config.toml
dataset = "photos of plants, animals and fungi (iNaturalist)"
image_size = 32
moe_every = 1
experts_per_token = 2
precondition_frequency = 32
steps = 10700
Rows from expert 1 of block 7, named by matrix and row number. Rows with one number belong to one neuron. Each number is 128 + 24 x the weight over its row's rms, rounded and kept within 0 to 255. All counts start at 0. After the name is the row's rms in percent of the matrix's.
# up: expert up (model.blocks.7.mlp.up, 4x256x128), inputs 0-31
# down: expert down (model.blocks.7.mlp.down, 4x128x256, transposed), outputs 0-31
up.82 096 [170 139  64 102 110 127 144 116 152 163 108 135 122 169 141 127 171 102 127 169 120  98 115 101 110 128 137 172 110 121 106 113]
down.82 106 [111 110 126 107 119  94 156 162 145 115 122 119 143 115 135 118  96 140 167 159 122 182 135  86 147 144  62 174 151 116 118 109]
up.83 136 [107 147 137 127  97 152 119 105 135  80 106 130 138 128 132 139 135 146 195 160 114 194 102 130 120 145 117 139 137 139 130 127]
down.83 145 [143 102 136 122 153 160 147 149 107 175 126 148 110 142 102 128 104 166 112 121 123 128 120 107 139 139 110 144 131 137 117 109]
up.84 094 [155 109 136  88 149 116 144 134  97 128  77 145 143 112 134 110  62 124  73 118 163 110 120 164 152 111 189 143 121 131 147 115]
down.84 086 [148 104 144 129 115 124 123  99 156 121 152 146 150 132 149 151  88 132 145 141 159 149 120 146 127 158  65 149  92 108 110 160]
up.85 109 [182 101 163  95 149 178 133 110 132 121 126 114 156 141 104  95 136 145 109 141  88 123 125 129 130  68 130 110 119 161 130 107]
down.85 121 [143 173 121  65 104 121 136 133 137 114 176 137 143 126 132 116 132 136 119  96 139 144 143 125 138 107 128  68 197  87 116 115]
up.86 114 [149 120 174 132 159 157  98  97 120 181 122 132 125 113 145 149 115 114 103 159  72 112 142  86 127 142 135  83 110 134 147 114]
down.86 124 [162 100 126 101 133 130 137 127  75 131 145 113 125 146 131 125 127 133 146 140 155 133 129 105 130 111 121 122 165 121 119 109]
up.87 127 [126 137 138 144 111 120 153 125 164  98 159 132 130 195 157  72 136 115 149 129 134 126 119 116 130 150  99 141 139 123 146 115]
down.87 124 [147 145 148 136 123 144 140 128 144 143 152 135 123  92 115  86 156 106 134 113 133 145 130 173 160 163  85 172 107 122 145  96]
up.88 080 [ 88 110 190 117 131 150 144  90 188 114 151 162 139 133 154  87 141 130  92 130 126 123 121 112 138 123 121 167 118 141 144 130]
down.88 075 [148 143 121 114 121  90 115 115  94 158  60 138 102 134 131 187 118 145 157 140 105 119 101 113 128 148  88 125 153  81 121  87]
up.89 089 [155 134 203 117 128 135  71  65 202  96 120 133 145 110 160 155 146 144 132  99 111  78 135 139 139 117  90 149 126 132 120 153]
down.89 084 [144  70 186 123 153 112 183 144 102 150 109 131 115 109 145 110 113 144 147 150 108 132 134 109 128 156 144 112  93 117 125  87]
up.90 094 [103 111 143 119 138 135 124  91 108 110 135 122 122 110 156 150 116 139 130 116 117 137 185  58 142  71 107 120 119 132 154 109]
down.90 101 [144 171 110 132 122  80 144 143 155 117 110 123 142 112 135 122 117 136 138 122 149 121 115  84 154 178 161 103 134 118 110 128]
up.91 084 [116 104 139 135 143 127 137  84 191 139 131 151 126 132 126 116 186 113 131 179 110 129 129 136 115 154 111  99  93 150 153 128]
down.91 083 [121 207 147 105 141 152 171 143  64 145 113 117 179 146 131 174 164 106 131 158 152 128 118 140 119  87 128 121 142 137 107 137]
up.92 119 [165 108 163 110 174 127 138 125  95 120 109 131 120 117 101 153 145 115 121 154 168 124  96 113 140 118 103 137  90 146 132 132]
down.92 123 [107 115 132  75  99 174  81 161 119 128 150 133  99 134 139 134  73 113 146 134 106 142 129 145 151 153  83 155 105 173 159 112]
up.93 095 [132 150  95 111 172 109 127 159 135 138 148 130 142 126 141  97 103 161 155 129  99 132  95 147 147 125 151 151 137 184 109 143]
down.93 090 [115 109  67 145 122 129  98 161  57 128 135 162 117 122 119 122 115 197 145 114  74 116 150 101 131 137 145 129  85 132 126 127]
up.94 103 [152 172 147 177 147 123 142 127 123 156 159 113  98 139 129 109 119  96 137 121 162 129 113  68 129 157 140 142 104 124 111 113]
down.94 093 [100 118 164 142 114 117 105 118  95 109 102 110 110 128 126 139 104  72 133 151 128 130 115 101 136  89 140 115 124 136 140 142]
up.95 066 [143 121 129 119 155 109 104 180 171 114 138  96 167 150 118 108 129  97 102 119 135 117 128 117 118 176 109 116 138  84 128 118]
down.95 059 [103 154 121 126 141 115 142  85 146 117 142 116  95  88 163 128  76 153 114 127 118  98 132 164 141 124 117  84 107 145  94 152]
up.96 066 [127 215 110 145 135 126 125 107 101 105 120 141 125 115 111  97  97 124  85 118 145 144 125 111 135 146 167 128 136 149 116  97]
down.96 072 [138  65 125 161 153 136  82 122 142 138 124 103 103 125 186  88 131 131 148 163 156 116 152 128 110 136 121  98  57 128 144 141]
up.97 087 [113 112  93 155 122 170 129  74 100 136  86 139  91 127 130 110 129 145 137 124 104 137  99 117 137 118 123 131  89 170 113 120]
down.97 090 [115 166 151 138 132 143 139 188 133 152 140 115 120 140 132 158 133 113 100 113 126 110 139 138 147 117  94 116 158  81 139 145]
up.98 096 [130 137 109 189 163 134 109 136 152  91 110 126 143 144 140 117  79 122 124 152 112 161 162  98 126 108 115 141 122  88 107 118]
down.98 109 [109 115 150 135 153 178 167 142 145 137 150 120 126 121 133 214 104 139  98 104 166 102 133 126 160 133 115 102 131 166 136  97]
up.99 074 [128 121 108 154  84  99 115 128 125 150  98 141 102 138  67 146 102 113 123 144 153 101 130 109 141 128 151 117 113 130 115 159]
down.99 073 [107 143 144 127 127  98 165 109 103 142 149 116 148 125 106 103  73 110 135 165 138 129 114 135 142 149 181 106 111 100 126  98]
up.100 110 [130 138 117 158 105 114  86 145 106 127 150 137 136 100 128 136 166 161 146 151 151  88  80 160 130 122 126 150  83 191  92 124]
down.100 106 [140  93  68 131 142 106 142 135 198 128 149 122 102 123  86 187 105 130 152 128 131 116 121 160 124 116 118 126 126 105 137 161]
up.101 097 [125 143 112  87 164 104 142 127 121 139 166 127 137 127 116 142 110 133 155 135  94  88  95 136 164 121 104 156  79 190 156 124]
down.101 120 [126 126 104 145 123 108 155 131 125 126 150 106 181 136 131 121 139 100 154 135 116  55 113 172  60 185 162 115 108 124 164 130]
up.102 099 [137 148 103  91 118 114  69 105 115 138 140 131 126 148 121 141 127 119 127 154 151 140 123 130 134  98 166 116 137 113 127 135]
down.102 087 [117  72 139  89 136 140 218 168 143 126 116 163 127 119 173 143 114 159 120 124 118 165  97 134 126 176  84 147 120 122 131 103]
up.103 110 [132 147 121 155 148 145  93 122  84 140 144 123 123 121 125 109 101  89  95  93 154 141 121 107 140 128 166 140 158 116 143 122]
down.103 108 [ 98  86 107 101 117 120 167 143 196 102 118 124 135 136 124 143 101 101 156 143 164 119 128 104 123 135  78 138  86 121 124 151]
up.104 115 [138 160 122 116 151 144 135 118 151 144 178 125 139 121 129 107 151 155 173  78 137 110 119 139 130 144 164 127 111 120 132 138]
down.104 111 [120  84 119 133 139 100 134 149 115 120 103 137 153 133 101 142 147 170 133 202 117  99 139 129 119 107  69 144 143 166 128 109]
up.105 087 [139 119 171 101 100 128 104 144 112 124 170 126 115 162 126 151 132 188 133 103 138 137 146 119 109 138 120 156 126 121 160 124]
down.105 082 [138 113 151 107 113 146 128 111 153 117 108 132 126 140  88 104 156 176 108 135 123 134 100 130 120 137 147 123 175 118 122 118]
up.106 106 [130 165 134 128 141 122 147 121 148 158 129 135 129 117 147 163 148 124 156 123 172 119 118 121 163  84 173 126 100 124 136 117]
down.106 139 [129 116 146 138 142 158 154 133 146  95 133 104 174 146 118  89 163 135  76 162 129 143 121 129 126 133 111 130 155 138 150  77]
up.107 068 [103 112 171 176 150 114 170 154 113 131 145 131 120 121  85 118 126  65  95  81 118 143  98 133 137 123 131 106 183 144 171 152]
down.107 074 [111 143 101 110 111 114 122  92 107 155 102 122 118 109 128 155 123  64  53 173 124 130 145 134 137 179 119  88  89 131 119  89]
up.108 093 [122 174 110 114 135 118 139  44  61 122 192 123 133 130 104  96 142 129 161 110 132 137 102 106 133 138 144 141 149  95 144 152]
down.108 088 [160  79 152 132 136 104 132 198 164 122 102 134 116 126  94 171 112 148 119 113 147 113 138  96 115 143 102 144 140 175 142  81]
up.109 111 [105 108 143 122 141 131 183  61 134 144 128 135 118 123 118 110 110  85 135 130 167  98 116 135 117 154 113 130 163 141 130 105]
down.109 110 [139 114 153 141 131 127 112 180  98 133  86 136 116 121 119 120 101 100 129 134 110 135 114 126 143 109 153 118  77 118 136 153]
up.110 093 [162 124 140  80 112 124  83 123 103 134 123 107 132 130 126 117 130  95 165 110 143 103 105 134 153 168 127  93 120 161  97 140]
down.110 086 [142 128 184 111 131 117 130 103 151 118 122 112 121 117 147 143 160 131 145 131 126 120 115 155 117  96 152 134 113 119 108 107]
up.111 125 [124  92 131 120 131 138 136 119 127 116 154 139  95 119 166  97 183 140 147  98  70 144 122 107 149 121  81 114 135 142 108 137]
down.111 133 [ 99 168 108 127 124 109 100 144 147 120  85 136 156 110 175 140 165 147 132 159  74 122 141 137 109 159 144 125 141 100 123  95]
up.112 134 [104 116 125 119 103 106 117 131 100 106 133 114 172 153 158 123 205 116 161 119 135 128 120 113 123 142 168 110 116 119 145 110]
down.112 146 [112 159 142 137 139 134  88 159 104  97 139 131  91 116 132 118  69 111 101 123 104 203 107 121 173 122 110 127 137 107 131 139]
up.113 095 [105 134 120  55 144 136 124 168 146 140 130 133 130 157 131 126 151 151 142 129  94 108 136 125 152 132 109 119 116 141 119 120]
down.113 084 [139  89 164 115 122 121 143  80 118 149 127 117 131 110 146 117 102 123 190 154 113  95 146 110 137 140 151 103 125  92 122 116]
up.114 073 [108 116  98 155 131 108 134 133 108 147 120 149 137 102  92 117  94 129 111 111 143 136 146  98 136 122 132 155  93 114 130 118]
down.114 079 [103 182 119 103 117 171  77  99 107 147 122 112 145 125 147 106 165 125 141  92 118 153 141 150 138 153 140 106 119 116 109 122]
up.115 117 [178  88 122 122 144 197  98 113 101 182 155 119 147 125  99 112 119 128 129 103 177 115 121 143 121 153 122 151 132 119 120  85]
down.115 114 [ 92 163 123 110 122 121 128 180 158  81 126 127 171 139 121 132 148 140 149 121 139 150 137 161 135 117 112 142 159 143 161 139]
up.116 082 [136 108 152 117 181 146  94 124 159 144 149 135 110 110  97  91 186  99 134 104 143 123 116 126 125 133 127 135 132 117  82 134]
down.116 075 [122 101 159 140 155 132 162 143  98 113 114  94 135 113 112 179 163  86 125 131 132 141 137 153 109 137 135 129 124 118 171 128]
up.117 121 [141 110 126 117 155 187 115 124 132 123 118 136 119 164 135 131 120 126 139 159  79 140  97  83 118 123  96  91 122  97 105 102]
down.117 137 [131  86 151 108 117 168 122 137 132 184 153 106 124  99 134 130 102 126 103 147 125 106 114 131 135 137  82 152 108  93 132 102]
up.118 085 [105 105 108 132 128 159 156 132 100 120 150 154 141  93 134 146 131 129 113 150 104  99 144 126 122  85 127 168 135 148 134 128]
down.118 080 [134 151 132 138 140  97 105 110 211 105 109 134 104 106 121 147 135 144 143  95  90 145 129 166 140 194 124 119 104 106  88 131]
up.119 098 [105 152 114 110 137 103 161 143 136 136 183 124 161 142 144 118 145  98 116 132 141 138 125 142 153 105 145 187 162  90 158 111]
down.119 102 [119 147  95 156 115 138 115 115 150 158 107 140 114 132 114 138 144 111  95 141  96 121 124 146 114 162 155 138  99 158 132 149]
up.120 108 [124 103  99  92 136  94  95  88 144 152 159 124  92 145 135  66 148  71 146  87 156 146 126 101 148 155 142 129  93 127 100 132]
down.120 121 [130 115 142 140 136 113 118  77 161 110 129 114 119 107 128 124 100 102 110 106  80 120 110 161 106 131 181 123 147 174 115 125]
up.121 111 [116 124 138 146 127 167 128 120 146 150 132 134 122 125 155 146 155  92 177 147 136  78 149 140 123 142 109 148 113 152 108 125]
down.121 120 [189 149 135 145 128  76  91 115 145 144 120 130 103 133 128 121 154  93 133 133 149  75 123  86  88 150 189 129 126 120 122 102]
up.122 126 [162  78 134 150 148 181 121 107 120 179 131 122  97 131 100 150 122 105 122 145 131 129 114 122 132 166 124  86 129  80 112 125]
down.122 130 [123 135 122 130 117  91 140 165 133 124 129 122 132 126 136 123 107  94  69 120 131 110 126 129 108  94 149 136 115 163 127 153]
up.123 085 [141 105 163 125 152  91 136 118 162 117 141 145 127 140  99 150  90 130 148  58  67 152 131 127 137 157 137 131 125 102 110  81]
down.123 086 [137 145 120 114 128 152 139 132 100 104  92 119 109  97 130 104  67 148 103 115 127 153 101 101  98 135  85 120 131 170 127 167]
up.124 077 [148 104 122 143 137 148 136 143 109 122 108 119 112  97 189  98 102 131 137 137 160 117 174 146 115 110  93 127 166 131 145 223]
down.124 077 [145 122 136  91 146 105 132 107 162 128 153 139 123 127 180 170 127 115 153 162 146 100 138 107 116 165 162 103 139 115 141  48]
up.125 114 [153 112 178  90 162 179 133  82 171 187  93 119 122 132 158 139 139  98 126 119  57 141 147 125 139 143 103 113  84  99 126 141]
down.125 108 [151 115 130 146 133 113 147 151 101 107 110 122  97 151  97 143 139 124 127  98 148 130 120 147 153  74 135 113 131 115 119 123]
up.126 097 [141 118 157  92 134 165 136 184 130 158 119 127 135 123 150 132 164 154 118  95 110 136 135 159 131  71 137 144 119  87 115 172]
down.126 090 [119 176 140 110 125 110 125  50 137 150 111 137 114 142  90 154 164 153 116 143 107 113 113 166 142 170  90 129 165 194 138  84]
up.127 099 [106 162  96 118 145 164 126 143 155 138 149 124 183 150 165 146 107  96 151 157 131 152 118  56 106 139  77 144  92  85 128 133]
down.127 094 [146 150 175 127 136 102 139 199 187 133 157 135 114 121 112 159  75 161 123 163 147 131 156 132  98 134  95 107 100 153 145 137]
up.128 101 [120 123 148 170 132 125 134  91  66 152  55 116 117 113 111  86 120 141 123 148 131 138 172  89 134 120 107 104 121 123 158 157]
down.128 085 [149 149 128 147 125  82 136 148 160 107 185 115 131 118 113 191 107 139 139 159 167 133 108 104 126 144 110 115 109 143 139  85]
up.129 111 [129 143 149 133  94  83 114 104 187 134 154 123 139 119  83 121 120 142 134 137 126  90 173 108 100 153 109 117  88 137 156 144]
down.129 108 [129 123 166 137 124 183 151 169  85 154  69 148 135 123  54 123 117 171 121  79 108 114 123 106 120 121 148 138 147 123 101 130]
up.130 111 [ 72 122  98 139 109 166  86  96 153 131 175 153 130 158 130 146 161 103 151 167 157 136  92 119 144 114 142  84 121 179 121 145]
down.130 107 [149  80 127 145 128 138 106 114  85 132 141 124 106  98 124  87 120 108 111 149 113 128 103 140 133 116 144 118 143 132 104  58]
up.131 099 [139 101 114 131 158 128 107 107  96 144 133 121 118 103 134 114 127 132 132 178 113 149 125 136 141 128 110 137 119  99 152 110]
down.131 103 [126 190 117 101 136 125  59 116 131 165  86 128 132 136 150  80 140 162 141 151  87  98 138 158 114 120 141 133 149  68 142 114]
up.132 126 [126 164 110 164 136 138 147 126 147 140 144 116 121 101 129 149 158  92 160 120  99 134  90  90  99 127 144 134  81 149 154 121]
down.132 116 [111 174 106 131 151 102 163 128 122 150 199 121 151 131 120 156 102  90 116 181 147 129 107 108 139 167 136 107 127 102 120 112]
up.133 098 [123 131 145 125 112  84 155 138 126 134 181 117 120 137 157 140 120 140  86  98 117 100  98  90 159 111 117 155 173 166 136 135]
down.133 101 [101 124 124 123 146 171  83 127 130 159 107 131 133 151 178 113 111 130 114 125  84 126 159 128 140 172  90 129 125  81 135 120]
up.134 070 [155 142 144  88 186 122 129 120 174 149 103 146 117 154 122 110 125 137 106 131 136 146 120  80  83 154 136 119 132 140 106  97]
down.134 071 [136 131 140 112 111 111 166 127  85 154 109 139 121 105 160  98 150 121 100 102 123 136 160 165 135 136 165  86 104 160 126 100]
up.135 078 [108 111 125 167 108 152 104 127 179 146 117 141 151 143  96 106  95 153 121 124 208 128 110 154 135 155 121 121  97 145 106 183]
down.135 082 [157 146 154 113 122 134 155 118  92 102 146 124 121 121 101 117 128 158 120 139 182 144 115 110 139 133 125 134 154 108 165  85]
up.136 095 [137 132 118 115 139 152 103 124  95 140 112 115 140 137 114 136 115 144 122 134 105 126 165 114 138 154 144 134 133 169 137 165]
down.136 086 [131 117  91 158 121 122 164 111 156 122 141  90 114 153 116 104 132 106 132 154 149 128 135 128 112  77 111 155 153  84 155  68]
up.137 080 [157  96 131 143 132 126 157 137  84 122 113 121 133 102 141 125 136  83 118 128  86 138  77  94 147 124 124 153 138 147 130 154]
down.137 083 [140 123  75 152 147  95 109 114 171 126 117 143 123 117 174 151 144 104 135 129  79 129 139 139 120 177 135 130  94 112 143 108]
up.138 120 [140 114 129 139 123 128 107  98 115 110 127 134 108 112 158 119 131 109 118 139 108 123 126  97 139 151 121 129 158 144  91 113]
down.138 126 [166  99 115 118 164 152 141 130  66 141 122 109  98 143 129 104 156 140 134 118 147 154 169 161 139 156 144 155 107  99 112 118]
up.139 096 [123 102 164 146  91 148 187 127  83 138 125 100 160 151  56 113 138 108 121 146 155 163 114 156 130 140 157 109 165 147 147 143]
down.139 092 [ 99 172 159 102 126 144  69 152 126 146 104 142 118  98  63 154 129 117 140 104 135 144  60 158 121 107  93 101 129 110 141 127]
up.140 109 [114 126 125 149 111 123 130 128 144 116 118 132 153  97 114 137  76 129 112  51 125 151 141 125  97 154 124 130 134 135 123 107]
down.140 105 [125 134 110 119 141 133 129  77 129 107 127 150 169 118 133 144 181  95 135 111 171 149 139  93 143 176 128 111  92 166 115  80]
up.141 117 [133  93 133  99  89 131 131 143 131 175  96 139 129 169 132 126 104 132 115 145 129 108 143 121 122 129 185 118 103 149  71 129]
down.141 127 [ 87  86 111  98 123 120 173 146 133  73  95 136 144 125 110 113  98  89 140 148 145 156 129  99 144 107 146 146 111 160  84 119]
up.142 102 [106 122  87 112 127 142 122 139 135 134 172 156 162 139 103 115 128 111 126  87 111 123 161 130 154 129 130 171 158 139  86 115]
down.142 103 [ 89 141  98  89 113 178 101 149 131 131 117 117 106 144 111 149  94 154 110 134 115 133 126 173 127 107 116 121 107 164 161 142]
up.143 127 [128 134 174 130 113 125 147 118  94 136 107 132 165 123 139 162 175 133 137 144 172 153 114 149 139 109 105 103  88 144 102 151]
down.143 118 [133 102 159 117 138 182  94 115 105 142 113 137 119 130 139 116 105 144 118  77 133 162 150 191 134 127 130 132  93 140 114 142]
up.144 077 [123 120 143 105 121 148 205 122 155 142 154 127 170 139 160 138 106 100 117 165 156 143 107 128 147 174 130 123 124 119 136  67]
down.144 077 [ 97 157 103 125 117 127  38 129 125 116 111 142 114 126 149 134 133 115 168 128 136 153 156 165 124 121 119 142 128 134 137 179]
up.145 089 [136 112 109 154 120  77 166 147 104 134 147 146 181 116 121 146  74 104 121 138 122 103 166  99 111 109 112 129 115 124 158  96]
down.145 083 [162 137  94 156 130 110 133 129 166 123 140 101 138 109 123 118 134 125 115 115 121 108 124  99 137 153 158 123 146 109 142 177]
up.146 105 [146 137  98 105 146  92 121 114 136 157 134 142 108 110 140 142 159 139 108 120 178 128 129 118 155 116  98 133 130 133 129 135]
down.146 117 [112 114 111 140 126 153 145 135 100 131  81 177 157 111 127  78 127 129 115 126 168 117 142 107 108 107 169 139 173 107 120 109]
up.147 083 [126 140 124 177 155 118 114 103 165 132 136 139 166 128  97  94 102 170 144 169 152 122 128 120 164 108 155 114 131 156 106 102]
down.147 092 [148 118 150 139 137 145 148 117 123 113 120 104 154 112 115 143 129 183 106  95 128 135 144 150 147 130  71 137 116 106 152  92]
up.148 097 [125 104  91 213 136 127 108 118  95 144 148 118 125 151 142 127 144 146 161 137 136 166 149 110 153 139 109 183 171 121 125 145]
down.148 086 [146 171 123 148 147 158 159 125 150 124  58 137 145 117 127 100 141 125 119 138 142 141 108 155 138 123 129 128  79 170 134 153]
up.149 104 [153 139 182  93 132  89 121 162 129 129 114 127  72 132 146 117 138 139 114 112 158  87 102 138 131 153 132 105  99 134 149 156]
down.149 100 [125 142 180 105 111  96 139 116 124 128 145 146 102 134 130 127 146 175 131 163 150 110 105 129 114  68 110 136 157 144 129 110]
up.150 102 [131 114 114 160 115 104  90 110 227 112 114 134 143  86 152 119 106  95  95 119 149 117 132 136 146 124 134 112  92 143 131 127]
down.150 106 [115 127  93 179 140  96 183 158  49 113 159 112 130 106 156 121 115  80 138 177 147 154 105 144 129 146 124 165 126 122 112 117]
up.151 098 [135  97 167 129 128 147 112 126 141 164 125 113 132 163 139 145 149 128 136 133 103 106  86 132 166 204 157 134 153 136 150 108]
down.151 109 [131 138 167 158 152 113 141 116 138 119 158 104 126 124 103 139 113 149 103 134 107 172 109 110 156 158 102 145 145 139 126 165]
up.152 108 [151 142  73 125 158 147 109 128  92 166  90 143 167 131 141 131 105 107 126 120 109 133 139 121 138 126 171 136 152 142 127 144]
down.152 092 [121 156 114 134 136 133 135 152 165 134 154 135 115 118 124 121  87  62 137 143 160 129 110 106 142 180  83 160 124 130 128 109]
up.153 093 [135 113 112 135 147  50 107 150 121 128 166 127 120 106 151 150 118  97 118 130  95 131 156 142 131 104  95 159 139 134 124 112]
down.153 101 [156 137  96 137 122 129 110 120 147 143 117 118  88 104 120 119 119 101 114 121 141 126 126  94 126 114 148 151  99  94 124 176]
up.154 080 [112 135 126 106 139 154 147 139 134 111 139 128 159 117 123 172 132 161  96 155 148 169 202 129 173 101 126 106 160  84 129 141]
down.154 083 [120 154  61 112 134 157 131 114 164 125 118 135 114 125 100  57 129 142 142  83 142 115 100 135 119 140 131 124 119 152 121 109]
up.155 090 [143 100  90  88 150 124 123  95 155 139 133 134 106 152 150 126  91 155 120 131 130 150 156  92 152 101 133 112 115  96 120 131]
down.155 091 [130 117 115 136 127 113 137 141  84 135 103 150 123 141 119 141 105 124 127 117 115 150 143 106 148 149 122 107 149 145 110 116]
up.156 103 [ 96 118  60 102 127 130 125  82 128 111 120 143 146 114 163 177 111  86 135 123 145 141 140 121 137 139 126 153 115  73 127 125]
down.156 093 [123 145 108 148 135 113 133 173 117 118 137 134 152 119 179 133 101 119 121 143 168 114 113 121 111  82 124  99 126 136 143 152]
up.157 087 [101 139 124 101 140 105 120 149 136 125 132 121 135 151 151 130 141 162 144 134  69 139 125 114 144  88 125 132 121 114 127 113]
down.157 072 [118 111 160 126 115 147 150 122  81 140 156 104 137 112 128 107  97 121 128 132 140 123 100 131 136 134 127 140 145  89 138 152]
up.158 086 [128 132 162  95 164 116 112  87 121 107 142 131 120 141 139 131 149 121 129  92 147 115 169 138 113 155 130 172 106 151 139 112]
down.158 111 [140 147 141 150 161 127 140 127 107 184 127 132 110 124 123  84  92 124 153 145 136  94 112 159 118  75 141 151 149 131 112 116]
up.159 086 [126 124 134 127 132  94  97 144 112 140 102 140 146  99 144 157 134 102  87  88 133 129 129  83 144 130 141 131 128 109 146 138]
down.159 096 [129 103 146 106 115  96 151 134 180 124 165 134 130 110 104 102 113 103 159 140 156 120 128 121 126 114  83 127 110 132 118 104]
up.160 088 [162  79  90 151 131  88 152 125  92 152 196 148  96 149 149 170 180 150 126 163 112 114 129 144 139 111 168 116 119 120 123 142]
down.160 086 [107 154  81 124 124 163  79 120 155 137  74 143 140 120 138  79 145 178 128  91 107 130 111  92 111 140 117 113 130 137 128 124]
up.161 089 [129 114 134 154 105 158 131 161 164 127 144 141 149  95 150 102 120 116 122 137 107  95 154 145 116 115  79 147 144 118 118 176]
down.161 084 [122 112 101 116 130 123 146  87 144 125 134 161 104 127 131 119 115 126 145 118 103 138 126 221 120 166 165 144 134 174 134  99]
up.162 117 [132 149 148 149 145 147 118 137 100 150 169 151 100 129 118  88 118 117 156 160 136 115 116  91 111 125 127 136 138 148 113 130]
down.162 109 [108  94 119 103 120 113 121 128 182 109 123 126 164 144 116 179 148  98 146 101 121 133 159  94 133 158 123 127 131 107 123 131]
up.163 096 [149  96 155 129  92 125 106 142 130 112 138 110 177 165 144 124 139  95 109 168  91 128 127 131 115 154  96 104 165 136 111 163]
down.163 092 [110 159 118 118 142 160 106 148 151 150 162 142 130 117  78 143 141  84 131 133  61 142 134 124 132  86 132 100  96 133 131  92]
up.164 083 [162 176  99 167 141 129 141 108 158 158 124 104 156  92 122 109 164 156 139 162 122 167 115 134 162 125 132 142 146 121 124 125]
down.164 086 [141 147 114 124 143 119 142 118  57 152 156 133 122 124 111 117 126 164 159 140 111 164 146 129 125 150 153 141 176  94 100 142]
up.165 087 [108 137  88 169 130 144  85 127 141 107 113 104 157 143 165 137 138 140 129 123  84 135 135 177 144 118 179 136 108 117 118 173]
down.165 082 [112  97  92 116 141 133 169 136 130 147 130 148 127 133 157  78 115 139 132 132  89 154 119 161 136 129  82 114 182 105 127  74]
up.166 087 [118  89 113 134 133 113 118 135 133 127 137 105 134 128 175 113 145 171 117 117 125 141  83 116 110 125 141 135 152 130 114 111]
down.166 083 [153 138  93 141 130 128 122 157  97 132 130 135 130 129 154 141 147 203 126 129 130  99  74 117 119 178 133 124 138 137 131 159]
up.167 123 [114 115 144 167 138 130 104 162 139 137 117 124 130 114 116 112 146 168 153 174 158 121 137  99 164 124 127 103 132 121 129 139]
down.167 110 [121 154 151 158 142 129 154 110 109 138 149 116 140  87 136 139 139 119 128 100 142 133 128 112 136 121 139 109 171 123 100 100]
up.168 119 [155  95 119 135 114 133  73 130 147 118 116 139  77 119 145 127 140 128 173 117  93 160  89 142 118 112 129 200 129 109 139 121]
down.168 106 [100 173 110 131  93  98 153 102 116  76 123 128 143 122 160 139 157 103 158 163 105 136 136 111 103 158 152 128 154 139 138 119]
up.169 084 [154 139  93 154 108 146 135 138 133 127 112 133 134 149 129 149 122 107 118 103 153 139 112 158 137 163 170 140 119 130 108 141]
down.169 081 [114 138  79 117 113 141 100 118 113  94 157 160 119 143 152 113 146  94 110 168 153 162 162 137 141 110  95 142 123 117 126 126]
up.170 089 [130 142 182 160 117 121 105  81 144 145 102 115 103 130 182 145 127 131 125 128 128 101  99 114 139 115 142 115 101 152 150 161]
down.170 076 [117 140 180 113 123 145 163 125  91 126 160 121 103 120 129 127 106 147 144 124  93 135 120  71 121 169  80 146 136  77 141  88]
up.171 102 [120 132 140  97 102 115 146 138 148 103 146 136 107 126 141 126 125  99 157  76 108 167 155 151  97 162 128 142 112 107 124 149]
down.171 115 [111 149 106 142 129 147 134 108 105 122 133 126 162 128 137 105 114 133 130  96 141 135 137  85 156 138 147 121  90 111 130 113]
up.172 073 [154 122  97 147 112 168 140 121  93 120 134 151 111 129 134 136 105 111 126 130 168 139 125 118 120 147 126 205  90 118 105 190]
down.172 081 [107 135  99 143 130  75 126 165 106 130 119 135  96 122 183 124 118 154 158 134 158 109 124 127 123 133 145 154 136 150 130 116]
up.173 097 [ 73  94 131 113 124 111 167 131 155  95  75 145 127 144 184 140 122 118 133 107 124 109 137 150 162 140 131 135 150 147 136 128]
down.173 108 [157 117 140 129 139 128 162 123 105 120 105 119 130 124  55 157 121 150 119 126 130 111 136  75 126 125 147 125 124 163 120  98]
up.174 103 [132 140 131 121 133  82  72 130 133 139 114 137 139 107 120 139 104 136  96 121 174 116 110 116 143 110 111 113 134 146 120 119]
down.174 101 [125  87 113 138 134 148 187 153 105 157 146 119  89 113 151  95 108 115 123 147 160 117 131 145 135 131 126 165 131 118 138 124]
up.175 134 [ 97 175 195 109 114  78 141 159 173 151 131 126 130 165 171 170 130 119 120 189 135 112  94  89 128 152 133 111 119 130 127 159]
down.175 123 [138 167 152 113 123 105  97 108 142 125 115 127 105 132 104  95 135 145 132 159  80 100 128 167 121  96 125 156 158  80 149 165]
up.176 111 [120 146 126 121 112 130 106 115 143 113 155 120 122 109 163 129 181 131 173 156 121  96 123 149 138 102 129 163 142 152 113 176]
down.176 099 [132  90 105 150 111 163 149 147 120 112  84 147 137 132 160 114 170  95 149  92 104 121  99 177 111 150 146 123 124 107 120  63]
up.177 119 [131 146 129 108 112 131 143 165 133 106  94 126 184 139 113 113 134 132  87 113 153 176 121 113 146 128 129 127  93 161 141 154]
down.177 118 [131 120 121 145 131 104  85  82 141 161 148 134 108 130 106 114 160 122 142 123 159 122 143 101 123 123 137 116 181 115 105  93]
up.178 081 [129 137 167 146 138 152 149 123 117 178 111 121 148 149 126  77 106 111 101 116  89 127 102 111 144 162 176 117 152 141 154 109]
down.178 076 [140 110 158  82 126 140 105 124 135 139 173  75 122 145  98 135 119 138  96 127 111 147 126 157 116 110 105  90 117 128 121 143]